Weights of a small image VAE: encoder patch size [4, 4], batches of 128.
Rows from expert 8 of block 11 of the encoder, named by matrix and row number. Rows with one number belong to one neuron. Each number is 500 + 40 x the weight over its row's rms, rounded and kept within 0 to 999. All counts start at 0. Numbers have three digits each. After the name is the row's rms in percent of the matrix's.
# up: expert up (encoder.blocks.11.mlp.up, 16x64x128), inputs 0-127
# down: expert down (encoder.blocks.11.mlp.down, 16x128x64, transposed), outputs 0-127
up.23 079:474546461546522519479520482498496447496500512573513547462498550539468474473511413475517488506472537532452500547539487524537453541579559496482503477473579605516465387490537536521453460503468533472548516546492400465477505545529443604485487522549416420484401547496480531484506499492569481459531453489543505519504513477425557483541494493507550473496483455518491522498513466532481503479441
down.23 085:473475529489482513548511523507572472535508530428500488452469456469509536419461462494489488463566499480524503535558519538558580526484482565602549486498551426514549509517440475447487530478499474491505580417496491519547467413484448425471562529489549445538438494499464482506531482460444524475547505549506492498462478486472497507458575535454483602524504477488542550477584488547461500462498
up.24 111:492543507453534520484532520468530495520529469451472540516425503481408491512510522480516430487494496453485529485611496525519501544606488506531471555453520559527379597566539450552451500488513508554452442547511469535493490469492513543545466492518470426460476448518476543414519434464494495566506453539541502474506524464487521547543460546531476552482477489474484507560464466430512519501462
down.24 114:559477456527421501467606532532452548478485447542462501514520549447521463498566453498438543414543519472485510471540598528540499512449491596466526429580508533489436578515477438497511507576489515451507512519484478514476483526471449476476526493491504499471455518503550516476497466401561470507465495562473499479505532528454550515513515545483437452520519478512516487440561478493482574457535
up.25 073:498553517507542464498510486431529502472475485488504495550462540497425463466555489462453483476452551536400526571560489453473475526468515517538571487472481471478461534533445574498529487492550472453532561541391480469540538494469508555505486492526506503546538463458551499436463526431476499525519524505514565522544465480545584485526374519441515505505499464444431504539477493491556568533466
down.25 095:508492488467532574529536515559526522527547554453505516515572562536480465480565498461457478455465549497553461566436517472520585467539473475538496459463390443486539435485446509453470507501533504490477561500560483466497419419481514454498524500573527543487510521524479510471563535537479433480527471463497435464517516481517459558495443446527545509599418506446514537528479509515496515457513
up.26 137:502455505514537593533494480458534516499441506477448544503473480502449484539482507532502456525479534549539552550423509501479527444483454453547527474531449537494419550515463503431467515526539466463529496538380522480560541528510490569486464491536542457491481465504639480560444508451461543498477542450471528560481522523472499537546502518496481565487532453517451503397532454548521476497469
down.26 118:535539505471527483459513451511533526520509536507572465559534514569534467532520532416526486526502493460508480476445442578543506467528534473519465509502528463521533480523519519454512470480554385483496417601489495498447448487404526442578476513515492498512447446567494408486579467522405502428492502526459504505498478545531543484455546468493558520491521449510472552526517485532553516502460
up.27 108:502540541522539489471514494555554454459483472481486510527463472488479520527504475384495519461501537568435497533507482491510553438469569492441513548556450510505439602523516605508567454498503504491554477460507481434521505551475530531547558487542484511458449474540579483389505529495500519520510510485502488443517466512446541415484484531465467539466492531506516425468427526526484535569450
down.27 103:429558474498527478482518486519470571539522443468523522450443491524460506439519454451554469478498505417609517443445436520477506509552546531461495524485449517494477526538509479514456449547464411532458498524484482499504542488515519511478515542498507489572510534589579421462560461536562497459411531527484572504515518514556543448491508490537458532476516488514554531490571511411474516463487
up.28 087:507522528561510513449595480558493478529516563502440537465496481487524412440527514529470518529441495481436496481494490459473506485551530481533494537524429496461429519442546532525489512510574427490555563433573483491455464504502457578445528582501453529487546527525476407476465467494491525543460438433490503502557578481500566529507430459460537482520577503476486470541517491510525515523485
down.28 093:462470468452481573431550504504487465502573501486444494545481447548500531478467482524529511482502547511490463484558579540489585519459525512536429519433521553464448528492414420492465429528450579536540508446492525519537567524509517451535458579574448534476547507541499474431500430477542443565446540513520518462526486440472460484473536537482477540515520514506495542496444540527472485477482
up.29 112:502560444504500482523547490497525519456529496447496553508496505564429484506532543504536474524578521479453455472603586569471480510567469463445465457500440539503421489511510484475554454500527465494494504599442489503495532487524488535471475432564492521500555461491471453458405460471514490457474470489562526508526454429493512479493493513422510530518522556487494504577463492525616561506488
down.29 098:553514516516567483483521501449505580587538426515472557490594507548477483456555489462489506466542479471460552569469504502474545485421545515493472455592433513525490533553531485522486499494518490515531448506528478465549455406477440404507497515551519449562478532513521493511430534506440572496480496507497437494487542517480464539425521479503559484518478428458486515506534424499519524508432
up.30 078:536485463511433515477520494507527469444489517516527505457510577559513553509537513523532567512515533549498534452433491476494491540551440518533518522424462537484351481551526474549532531527463512447538510498467464489491426560475562585489581525555450442546456502477483458479479435433486464499462467450459576502526505486509571489448531511510516461433537526533523451500501502522491560448486
down.30 090:487530522487540457469489447582491462473544539497442518465481533494466477446451463511533493550512521473576428511448469503464546528496553433571518512478521550519571433518544570561525537462481428517495551527502502510545392472563499524467525575507490470476472465504445476547440435508521465486495496446515500526478571482458546558548491534457558527493406472544485534497499492487514519407476
up.31 088:514480459504527520454493484468491511533551447521437497491477505554448534513512512510516531504477578560518492536473502478480615492489535463501541486544397467487451557520460512529420504527523536573557456496403453479526487508543479586430460507439471483521469526434575501619538544515498528522440467469485552518522460446481484482516452499450502516508533503548528542446481448517546521478440
down.31 084:524486471500480525530530500525477446461434514507461421491428466489548514554435564500563458558463471538511517484463473495555464497518474508496506545488561486489401437448432467449472481455545499480513549540535524559469477460483547493612570509430472481450578505493551491453572502518570510568536523533537506505505477457511516469529508479555518522493516477523542467543470462524389454496524
up.32 082:537554505523493546512467444495458491526447444481516516480476464584538525517495530506478508530480543532431450540495412560509450521553487522513530503464527492517457560454552434540497461522459444557489504515538536500450476492466519555535466514539541533436442472500488446500446454488540510500520411547484530593502452508540603512489494464497550440505560500452517505516396571506512533488412
down.32 082:514462499487475504468574509457476507514504519496483505487466465545454545486498457514489506497517531510470484469472464467531562538461494481475484465528500490491477535617412494519487509520521477454569469531498584538505542577444525454533541561445480471444597485397372505461504504526538483476547450495487466487517497524550467505559590600465441506494509533529501558435459474532482459490515
up.33 091:552489470480532478464558520430470458479490531531550524524524509476436522525517458529511451505556466523507430521521493453447511495464515529580527533517451547507346505507554474502503528458536431546578413466500474523573495524539510575466402485534512524476518512562470513515570502497473518507449466484540469541441499542444510478531440523523563537433545527515473496495473501429507507478457
down.33 104:509393504497470487461534538455480536445560530557556472476494501498508511524492473544473515470504578532517444552548569563500568512431462465471435430487446514562482530504503545488516419477517515499462425512480508510555528496489566429538476512471471403539497541464549493485426505459514504483520538478491452512497508510507467490454481530526523488485481567464518580548465582527586439445515
up.34 122:486514517431478547533496496505456503521464482511561546480583430457514458520499445546534531475475499540438475534523542547491547502545486487505468501511401552469455471524569532515512461506431423488528347556506519536478502547495503598599527508445527521525480546483460541527469477535467520473474470544475517462541436459456545531499497536531507504473515548505486536494535464498412494454462
down.34 099:514555469529441533510464471479527476473559488465484521447556457574463598490458536495519529479469469474576497497564536543482504540496521504562495515487496544411497444506507411503494442479425518484453494571545467498536471529516570491515534498512511563523505481570483444451497514459473450463419484518506389433509521488478505515525538490553510423489535528446501575547468515511439544513562
up.35 086:536506511481505480446466446538556483495550499521440528457531535515481512517527527475452452452457593442434470491479465500502495508512553450501516436474544467509419512417461627587477512564542519486506419521519494493532526534475481603487499493523458543530485458472506521445541473577508461511494580508433510483462527452466536495486486498556468506514519512517491500413565455503548556547497
down.35 096:491555464554505505508457475524563458489547459513430554583530387528514462471516513570463510537425518475592483542476539505478582436500453500615467507489568442497490510497472513566506459475452548457522538450496546502488490483494491440546477557426469504507523532532571512445479520456518486513443461486553456463512469475513479487485590495509536460483522531550459508513493440500498460532493
up.36 109:531569527504484469467568481429546507453503528514412532477563448521521498577474480547503460522493519554473432478474535477507601529468508490488513486514569506541431513574503573552459514566462510454457495469416501526464512517567543533497498538555499449522412478505444498459483467454486538485507515564532452503498462507535549479522441422506546478487559485442553508482512512433441506453515
down.36 096:489447515524513545489443587544446448489477522500507549531530476404491513477518526470476526473531507503422535501583521518563574475473495494456437479477546410491493524512478463519547490480494602452453477453551472446551482494501454454550552467494548467485455436486545494547535562466425537539529451526526403534491515508463449489507483486490526579557459463545525530484532460546480540524497
up.37 101:486405442464463536400469473465453526503474519443491571500500462453518457525456511476474505494549498584453508544548554477457544514564542465537518531455578491546421507473456520558487512452518446494480532550487469490528550519567473553562425534425473535480551448480501454511452530571545485480463502487475569536569515433481532522469472505527487498501510571544562517538514503492491475464506
down.37 104:485564444539527531582485514433499493487580505489441493593486447487496510456493472438450541467468451532563514488494552489521491439548516559475501550480526488456570474540535496478514517426495537417455523511436444504495454554507480442503484574438539567565525493531441490478534481516435489455464501570477429490498489550552497513470489519479530462522452503510567449521593487462542507505523
up.38 112:493542516562522532509483495461485529503474508503548552523483509496462457567500530552492478465540492607483488470502484499488466474516480509521465463509475492565361502528503444446498540532474482515520532470407532492484519548538489560445470528476495435567467460488583513536522447451441505488494522594538480479458510504517591501501464480416532470495496504515486545556495548556477473468363
down.38 148:475457496524389546453532450509561543518493414483469531501553410457476445520445493461570442429473524460433495518581515514504593493508546562497494496493582467488541533461486464513441492502506447533538584517519539447529461478504493480479489568498499523545443530459531446479458421440531483493463445503504480522482503496503568527537496522543544512592552512474521509524514507504544517501482
up.39 099:538540516527532486518465456458498480492554468492588456501478502503518584482509539469492500486484584468436501558532473453481530505438498489468485475518519507556467535557545501537470479537537491454501467519473491504488450479503414556473437512438523501472387481438546459549497474441526530480483478511547536497504494494491662491524432563453570448479504552452504496494531496529541556545441
down.39 107:508511590560587560502498467526476490474459529519492485456544500497511539444496549461463483568580507495514486533517526481549529464478511599482528546462492505540536472485487494519436541474473572472435398505485467463462509482488483518442527518562551493501457501484539505572486512450492461407542513450540450460553489464476474418502460529473491450513588536426465561449530461477526555492513
up.40 090:485607453554476484477454466452540488522493455512465551498481545408564507475513502535466391471540547485538515547511497516507523497538480498502525439448484462472372533455545480511514496483492486472528520501434478548530555419587457565473536475527445501517540467498571482475519512510482512521570464538447570564498490482532548523504510541444472468463541559549441526500474502488503488472557
down.40 094:553492561453439538478522543498540527526470511488492494506463464467516499527533498520528409440478519511385533541540544627533527571487515525490508457525521470570543517530466543531460466518507563459407522551478472463501565463493509433451564505466531524527481501520510485487450485464528447494525473488536504482510513456525451505470503467436509505547498476549392558439453496544551522419485
up.41 058:482562491526506485470515519524490566510503594515462535494514486504457472500431478475481518516499534505421504532520488471525485473466552539568504441554563511519481512522512565510521461498476452565508493468502503499430506523419450570453462457530567480522486486527511498492487479497487420558446586520509442524443562419522553501537346507454463517479570548534465537501472513477495469527427
down.41 073:493533562501542480456516547534467502459564522559475564543533608494442538551475441444515477500491461509489519535515510590531587427525476492497517543485470433523454460513498430521518502504534525486486444474493534467543545493471450534510486508511423508552455451543506447548472496490459533483493550501442437498438489537526430431502560524455484465450520494465455572573498418546529526506499
up.42 121:479449574561514507530522439470500592506463534463516578462455452540485501513510532507508480482521527510409494469509495467508586528534425475519478496483510449548406486635495497547455530521514493470464503575480505487489508531522422535534514522510531540437423445411495484547523514506504480509492480494449459485482521468485589502462506503535522516495509475500484426576465552559461464438513
down.42 111:501510460456538429493470516463510536532507592442510505449572456521542465466518477464435529537460495480518490444469476565550555515567532446534505491441477488443535467552505523427481535413557533479398473483519495505485448504483591426520570509531571494486536468503460497521509491468412511500520499417481446568525472517493495516509515503439566486541506554562545543531503519537489494472508
up.43 098:521527531514511518490502545508514491498547494450439593480485579560498501462550505472532573564563461508433455560533478482448480516499543512471447510526475475496494564424530537476501466489568454490436529446480519532474510535456542534540465550549570493520462466489512478348520502458526460505462416518514551488515481498544548512513368464505511527452553510503490471507495524466513496497449
down.43 099:458463500578474507466538512534492496497540528494476559497489485431456474480486493391598508484470460548572503545528527506489596456432452508488456513407499491441493402540467471482548479562495582442554436532539509484511499480574480423496454500454495484526457484537550555544469517436477505521502532501543467502453522495480488482498540484473508565509550540523516537469486460516507477586537
up.44 109:461505477444540605525487489491535506461523484447567535491457559514497536470552462479458510511534536517506504500511475456518541547449497491473528546517494533502415483487532480433463486527509493479512461529384443454487488509574462551509583483517520515492508476474569506529500475535479444489523478438490577451526555499529543426551478502518462509456479617543484471379455525499575462492489
down.44 107:538488518490495419452543427519452544529523476527519476504426434519483498496498475523569482582514541445496430491547520479503534525469528488431424442487446530555459543466429453509461502498561477532460552509518516506509550458491550447477454459502460500562440529477537483462543508458547552469505498539563535508515594479566555526512458509584554501452519432550483512498472469482561473524445
up.45 073:496468459399552537438511462511478525462441440469556471501464560531429498473552532554492556510421470463467562520491531499487521505457489560521492497541432516582426559512503534492519512475497461463537558434549421520504468463488500565508494482549505486517514531543565475525495481485513512478478523463504522517502488621558542539576422509478433485486525559493502495499398502454506495488502
down.45 083:576397538497480508515483503523557542574425474515521518526530526488493456491483524498450509514507479445452516503542550467456562534429552482491458480509491571484486552498446485493566436531508567594510531538475499443533501459487616474468506542479498453443547462593495491513486553439449495455484465495486533414496462476484511473523601449498460462457517496529468524530506520539510462523467
up.46 085:508535506420566455572508494449490514512487411511464616472497473516497477501485498468499543460477483522475510546531556475457515523546511510555522494477439535501435480579490490485525461520486501470471630473430436470450508504487404572516497449573535427556446488450549535541437512503540501492539482491547522485432499558530513517494504499487532544479533479479510475479497603472506476486464
down.46 087:504498483475505451533494577534496539427443445485458525510451439547493480455535538534498494476619508448440508504566470523496575549499407501513483480468467507451502421536354472480551538527491537513473491483512523472511537509468553470547501460499567499497495463556529535500539448545462497512598514460490458433530489483506454509498499487532419501524556470499514538524504575523477519554492
up.47 121:516456478461475458480473544509516513521529475440533575511483500540423502510461486491509470484490521500425521596539477462488528485456537511518508449544462514513472487437413377518559481532545455468517450512579482535474428498512498558529470575515510485500435506496500553515460517543550524504534526463533488581474561500487589511504424582426551468514440478465529553468477561499517482481488
down.47 111:484497497483484478539626480443521538518523506512481489497531460498535496483612389450549497477481466488474477476489468462554455482520465483516478539457493527518535541438418474465564474536456489510532565402542484506484476577472494507600479476526583529454483467516496492465587477519538499514505482477461516457535457515561521545520499453518493473514526512480526425509517546551480400536463
up.48 095:430521493582508468484509491543541527518575498538570554471461483498482499489489472488498476570524525508396556493494486510539523473499465505503512490482509508487406448555511496492447495493484471512550529541488480451554535462438549542503549559490436475508395563511486488412517467447516569514498514473524487419536484511437589486498491518487543370570495521529508484491466500506448545543456
down.48 091:523456523501485444454551414550506475562521496516544458493500477532541488539507510475511466452433519482563549499404531536466485553530567556429489475526443495494435525484524496624531453465490497462466545479472500503559489485483596505447483536491455459462534544549492488477495472449540412479429491508510516497581558518585580520478485462508481480460506460521484537502507479558533511452468
up.49 093:453485493495506549455516513508434472520485455519471486502513513607521540459519483514487486512528474491441449418526494496557525471487518569520510599463558478484448526464557547511539509442500440576537461547437506466550525548481487609528466546547435489567409442519517446539519480447484517514469485444553548522562520519466539455467504537410516469496498478440534454485477520472527498491492
down.49 111:524573481464511483483491473408515541518536508495443531501543538528449507554505506453462432451456504586451527488444469527402465535471507503479505505476451477538463500511417499502538459517543478541462550472518450457473482496549512415515483580520448519502508512543522447486548558499487506546467453527478481443529608491505493574417513546458511477524511511492463500532587536526473549515596
up.50 096:504550513472451551511517492506526498563522500505522543486465561478548453479594507448465487500469503517464529496427461521488381512543495461518539483492484468460472562532499412511468521502492393473511513537480497484471520473529571566521497459498524465466423445465558489463536546540527494476494565463522454538541510526494647469490444516451556461471442518474457545485535514551515506531437
down.50 088:474568488576500466512474505430552466471477453479464546487477472529512485507534486528484507496519527567508578560555464495453621536468519522529488474431523457482511440599485516471469476463543561616559499529471475439490527534508502461550435513526466491528505465543532511489460474386502539534526485528498514498507481470458426436429508503478445496485460541562525482486555456513476490549512
up.51 094:484530490510495449456463557513489509540480455536583553502579402499379519526494536478466472465523563533438554478507468540498515503510519511544475490525498474471413511477562549566550476510499453477461601547564430496515522507517488530452482454563521495468461474504530506575515415504462492454521526505522487484469581471465526550515453461483538461440457487551522545475434460525465492502488
down.51 091:542543511440497470548423458439448457490515526452566529497519485523422546455428513490503524497445549435529522530558498542510522514520552473484447471505458484474447561549398463519483470478490592527458529529499529481549502534531556556457483510508547508461499418436584450494482485445501543490490534539520460526506565515455536454471541508551516476439495547539480508447545572494525505432497
up.52 092:530550494477493515525475481463504527408492477414492527505512471496467519477576530526550435461469545496414437475491523555435519516463517460488393516469519540497469508538541534516516516487491420498524437535497460589496515476532394607486467507537504457495525474514447473552515514417486491474529479492480581570500495537489609506522458528542527528479540535468522526548481542460527519506530
down.52 110:534493515432509499482510476463493463495535449531519596542495397558478554508539494523465463485463580506529465462542489503480611447579432530501505507494516546532483546556480466494553492491385572554430574477485496526487511512443512404549502576425465496513576504511477486434475483450489482504494465518502489470516502509484495520516481575441472480485508537481491517462514541507457480559502
up.53 105:519524568503472535528481473456478532530489473480431534449527503492418495518529460516509544497572525561481469464562480499415463515465467545501481470474607502518506541536493510531543450442543492520494416450507527440477529489530527565451396502552500491528500471431488466534431520433515515459447425574485550512496476478486550498477539514443540497472514609532505515558494449536528517548534
down.53 098:547445535462482517401516541514533467541493521509541491482528526478517479515568462508412498432499522496428538447444465506586511464503472568479495502575467511590464509564539446529509508433520517472522515498486558550514536493441481506434537455475478502542515525508487498515572484463440477451517521459481489480437495543516545518552474499508447413557487515432584450519548426492437550504513
up.54 096:543538499558495508542522534538529468498548509496512570491456417549455510527545496490453514461443497523459499557494507477561472436477535533538515532478506523492361502485559519483484437466536360511517477463468465498456473497489540518483420560439483513553490459543561478506511467427518498520491500465536485583484462536464617453539553495415522507497508516464477501496547511476491517495500
down.54 096:454432539515485526493545531502502498552548488511398468517445440542545502458456495503495592490529520560438459521468529482509499470672488513575517540512461521479469481494526482487494457499444490455491531443552458422540521579528472447532486546499560476455507486480476502526499478513462558530466467518484449457498525467545447499509570499436466449554522534474555509530506491534505426530499
up.55 086:515473488498452497507525536452503496490496486449503552509495499543498494513592537475522511493537490502404517421524487509479434385512539431496524510499511598546466469565444498593490477456533499549530515567442443500511442430469524603510515461587448448504465468538467565464511531459516565482486501417484533508515525507454523453470515492510499571460547488537528543494514483482500471533458
down.55 074:521486553468507463498505502476499475414535459454501518538541511488504537515565520467526432520505407432506547444490478542464490531503452538581485519530496547575529568484527558515498542503486486563527510549480423431453556508499568606499472417453506489504561501458551485470507518538510510403487447489498536509506522493459483461528529497538498485531466516465508474436490553433424427560483
up.56 063:492558513476483569509479519491506490543455453577539559482484500488432521425514532497443443478464582502522535521485533527476582470536533473485479531525471460527382541468455500518510472512461488521516561511503452510500563500451487558587447428524496487428452517515468549488527533518557458524416420555433547515523562478536528511577448466448513509493456560472508497448502468489488481509470
down.56 076:527516500520537487533418507497507492556447469458484534518496454397543533485534446521527416567499447538475465501507463532472480536503453456478525493420440513448582480443503479489417556507490535451490519555538493547472458581491462499515491495463494499529453532463435508504451580548485502453520501531499476529485573537477527490475505521477504593448564507496565527495484592473505600479533
up.57 107:485464545450453496483515518518537486495558456493461553483519405595536532423507522492448490521417482501455545496528528480484537511534475485537523500471466462502397428456528433547570506603496443501497518469519503515478508441480527552522578485547539415470514564464519524504507512576530506476510489518488476471474523548526535501480576562465523415469606481516523493491467498475507462471489
down.57 098:439523473478493495496525509450516467475602476480485578426531487431494532494480469503479537569434472556557471504448461496466578540467550446492499525523564507501472491508562505449469529487551497556521450605507514461478493493510492424494478541524461497512505499567443483465571579469512520556398496491501447459482470494461559435503517547495513520464451554455481529473559538561537525456509
up.58 100:512452497535505563486525528525480516498528472486486445471410459510536541539539448472514498555517507561438503520527504524399443520535500415501507478499539496451374519511499427552526502495463499515569487460529500505412502594524416579552443540456430492503476484506577500442491443516493471506527522484487461488523467495550511449484503489458507456538526527517500528584554534551536493539466
down.58 098:465526503520492484520543463519500504500474461434553405534493568488533545524412555538386490507531496477445440468479460562517527464478582476481529535517567481408473471501540520453521519497478504534540476491493504500544531540466458570483578511439556493539562513467449464561487469478495436430588492518530518493525436503476479458516565502427464519551535530469500445511523494489526452502541
up.59 124:476490498565504466487506509488519523428546438450517522473542522518553519543504471511472528523476440511432460481442467501568471547459528541572497434444504481457482524525515583546526538446555479532513495581447515510521514561469495581481433458526558569523459465531503512490526474426546503445433438551495513516483476441542513440441530526528467444533444511490465503537457501553491589466443
down.59 111:485511489468525526473477479544485476478452463494493558506476468556526477592531548479457509446489477536492444509460490492530523560516499482478522518552508466485451499511617559596584490489522523525513528542485474545480504444445492456515480546463485473522555519492428497463487428550561477399464497427461535453458578557492511473503536490427499400439562518470548524467498472498502497539560
up.60 100:502455570519531466542546482524525500551518495532511523520417405556423497491547480501558470515569472582505538474541482519455489487463440521481486461429504483485398505483517561503458497473494494469527441490469459492534469472496535576462499509510423424491503535474477552497502489448504506610507482523543556524492513520482574606451485537516485469480540574548487399491501476509518489482475
down.60 098:564402503453502457514496531567469498471479476534511512596492472503477532537460514500446543489520451459490486533517547512501570523453473552388507515533519426565475528525469464519540476540486553451445466489561453537498502537526544409437555533477491497521603484550518527495458488454526456454448452480525476500504540444472488557514533556518519458561516482533457535502420525483463437490501
up.61 118:458564458483500525463471470526512469468454470566534463528473443521418448545459539422474524491488538493483491565462575533535529532497531523573523623441478503525402536546476504515552544537490505491534456514517487422550494455439497550447564487595487448552478448512531495509494515457465510515508497498559489479489431459473565490493541519449427492492528479440485518481502521519556514544480
down.61 093:530455513542534487461562572553501470540437553515492513527567487502544571485437513500509558489467512494439478507597447413507527491552480498490489505554605427487507403508552471481424482489473490558539510517565450487514487490508557461522541511496494513401484517522511507557491553535405503534484504449467509462463525503517435502529414460442505470483538474496486481464466481537491551537498
up.62 114:584523453405476493464539556481460552492443493490490496492515398439496517496544482502537521514448516501527504513501490493557512548533551484539573503438491446509468560534522468481593468505522444439559509518488448471468378502507511577481456510465508481446523516488584514496487530461514523472510536498487500579485466548509564509527458470418478570524466482485532510495565520543438483533430
down.62 102:524533527528511526499489536498529555435496567486539487448525508579501444492526538522439483511493435562536480449502468555513424500520519495539472481429406489479484470522379499534593532462521507508515429521444469469457568518519498410535506467475498519485485451561473520458484497522479596560525481499509519459559459483551500464495550497447511425458431547568556480489531488494513513520520
up.63 120:510480527519518474462497499453540527442487485490517564521458481522481488506443506509489563454645451518430498500495535439471568524531510457566487458480564489509408494514556423491531477489505466483534498429597432516505521551503494576486489561488536466451496501519502428518528482441631444506485500487491554505516453536525539551520461541457524467505552482486508513495504520447507451452473
down.63 145:550467533498524541558498519496524561443495456512506490470481466460607468457532551544460527515539556558431525423457509451500533497480538512519577518538537554463573505541485472481441528531524563523460511567474461506502505527492473504513469498504467499454542515488390541497495542463475570499451507504466468497515488493506487436481484550355522487555478498454503446522433452550487551443468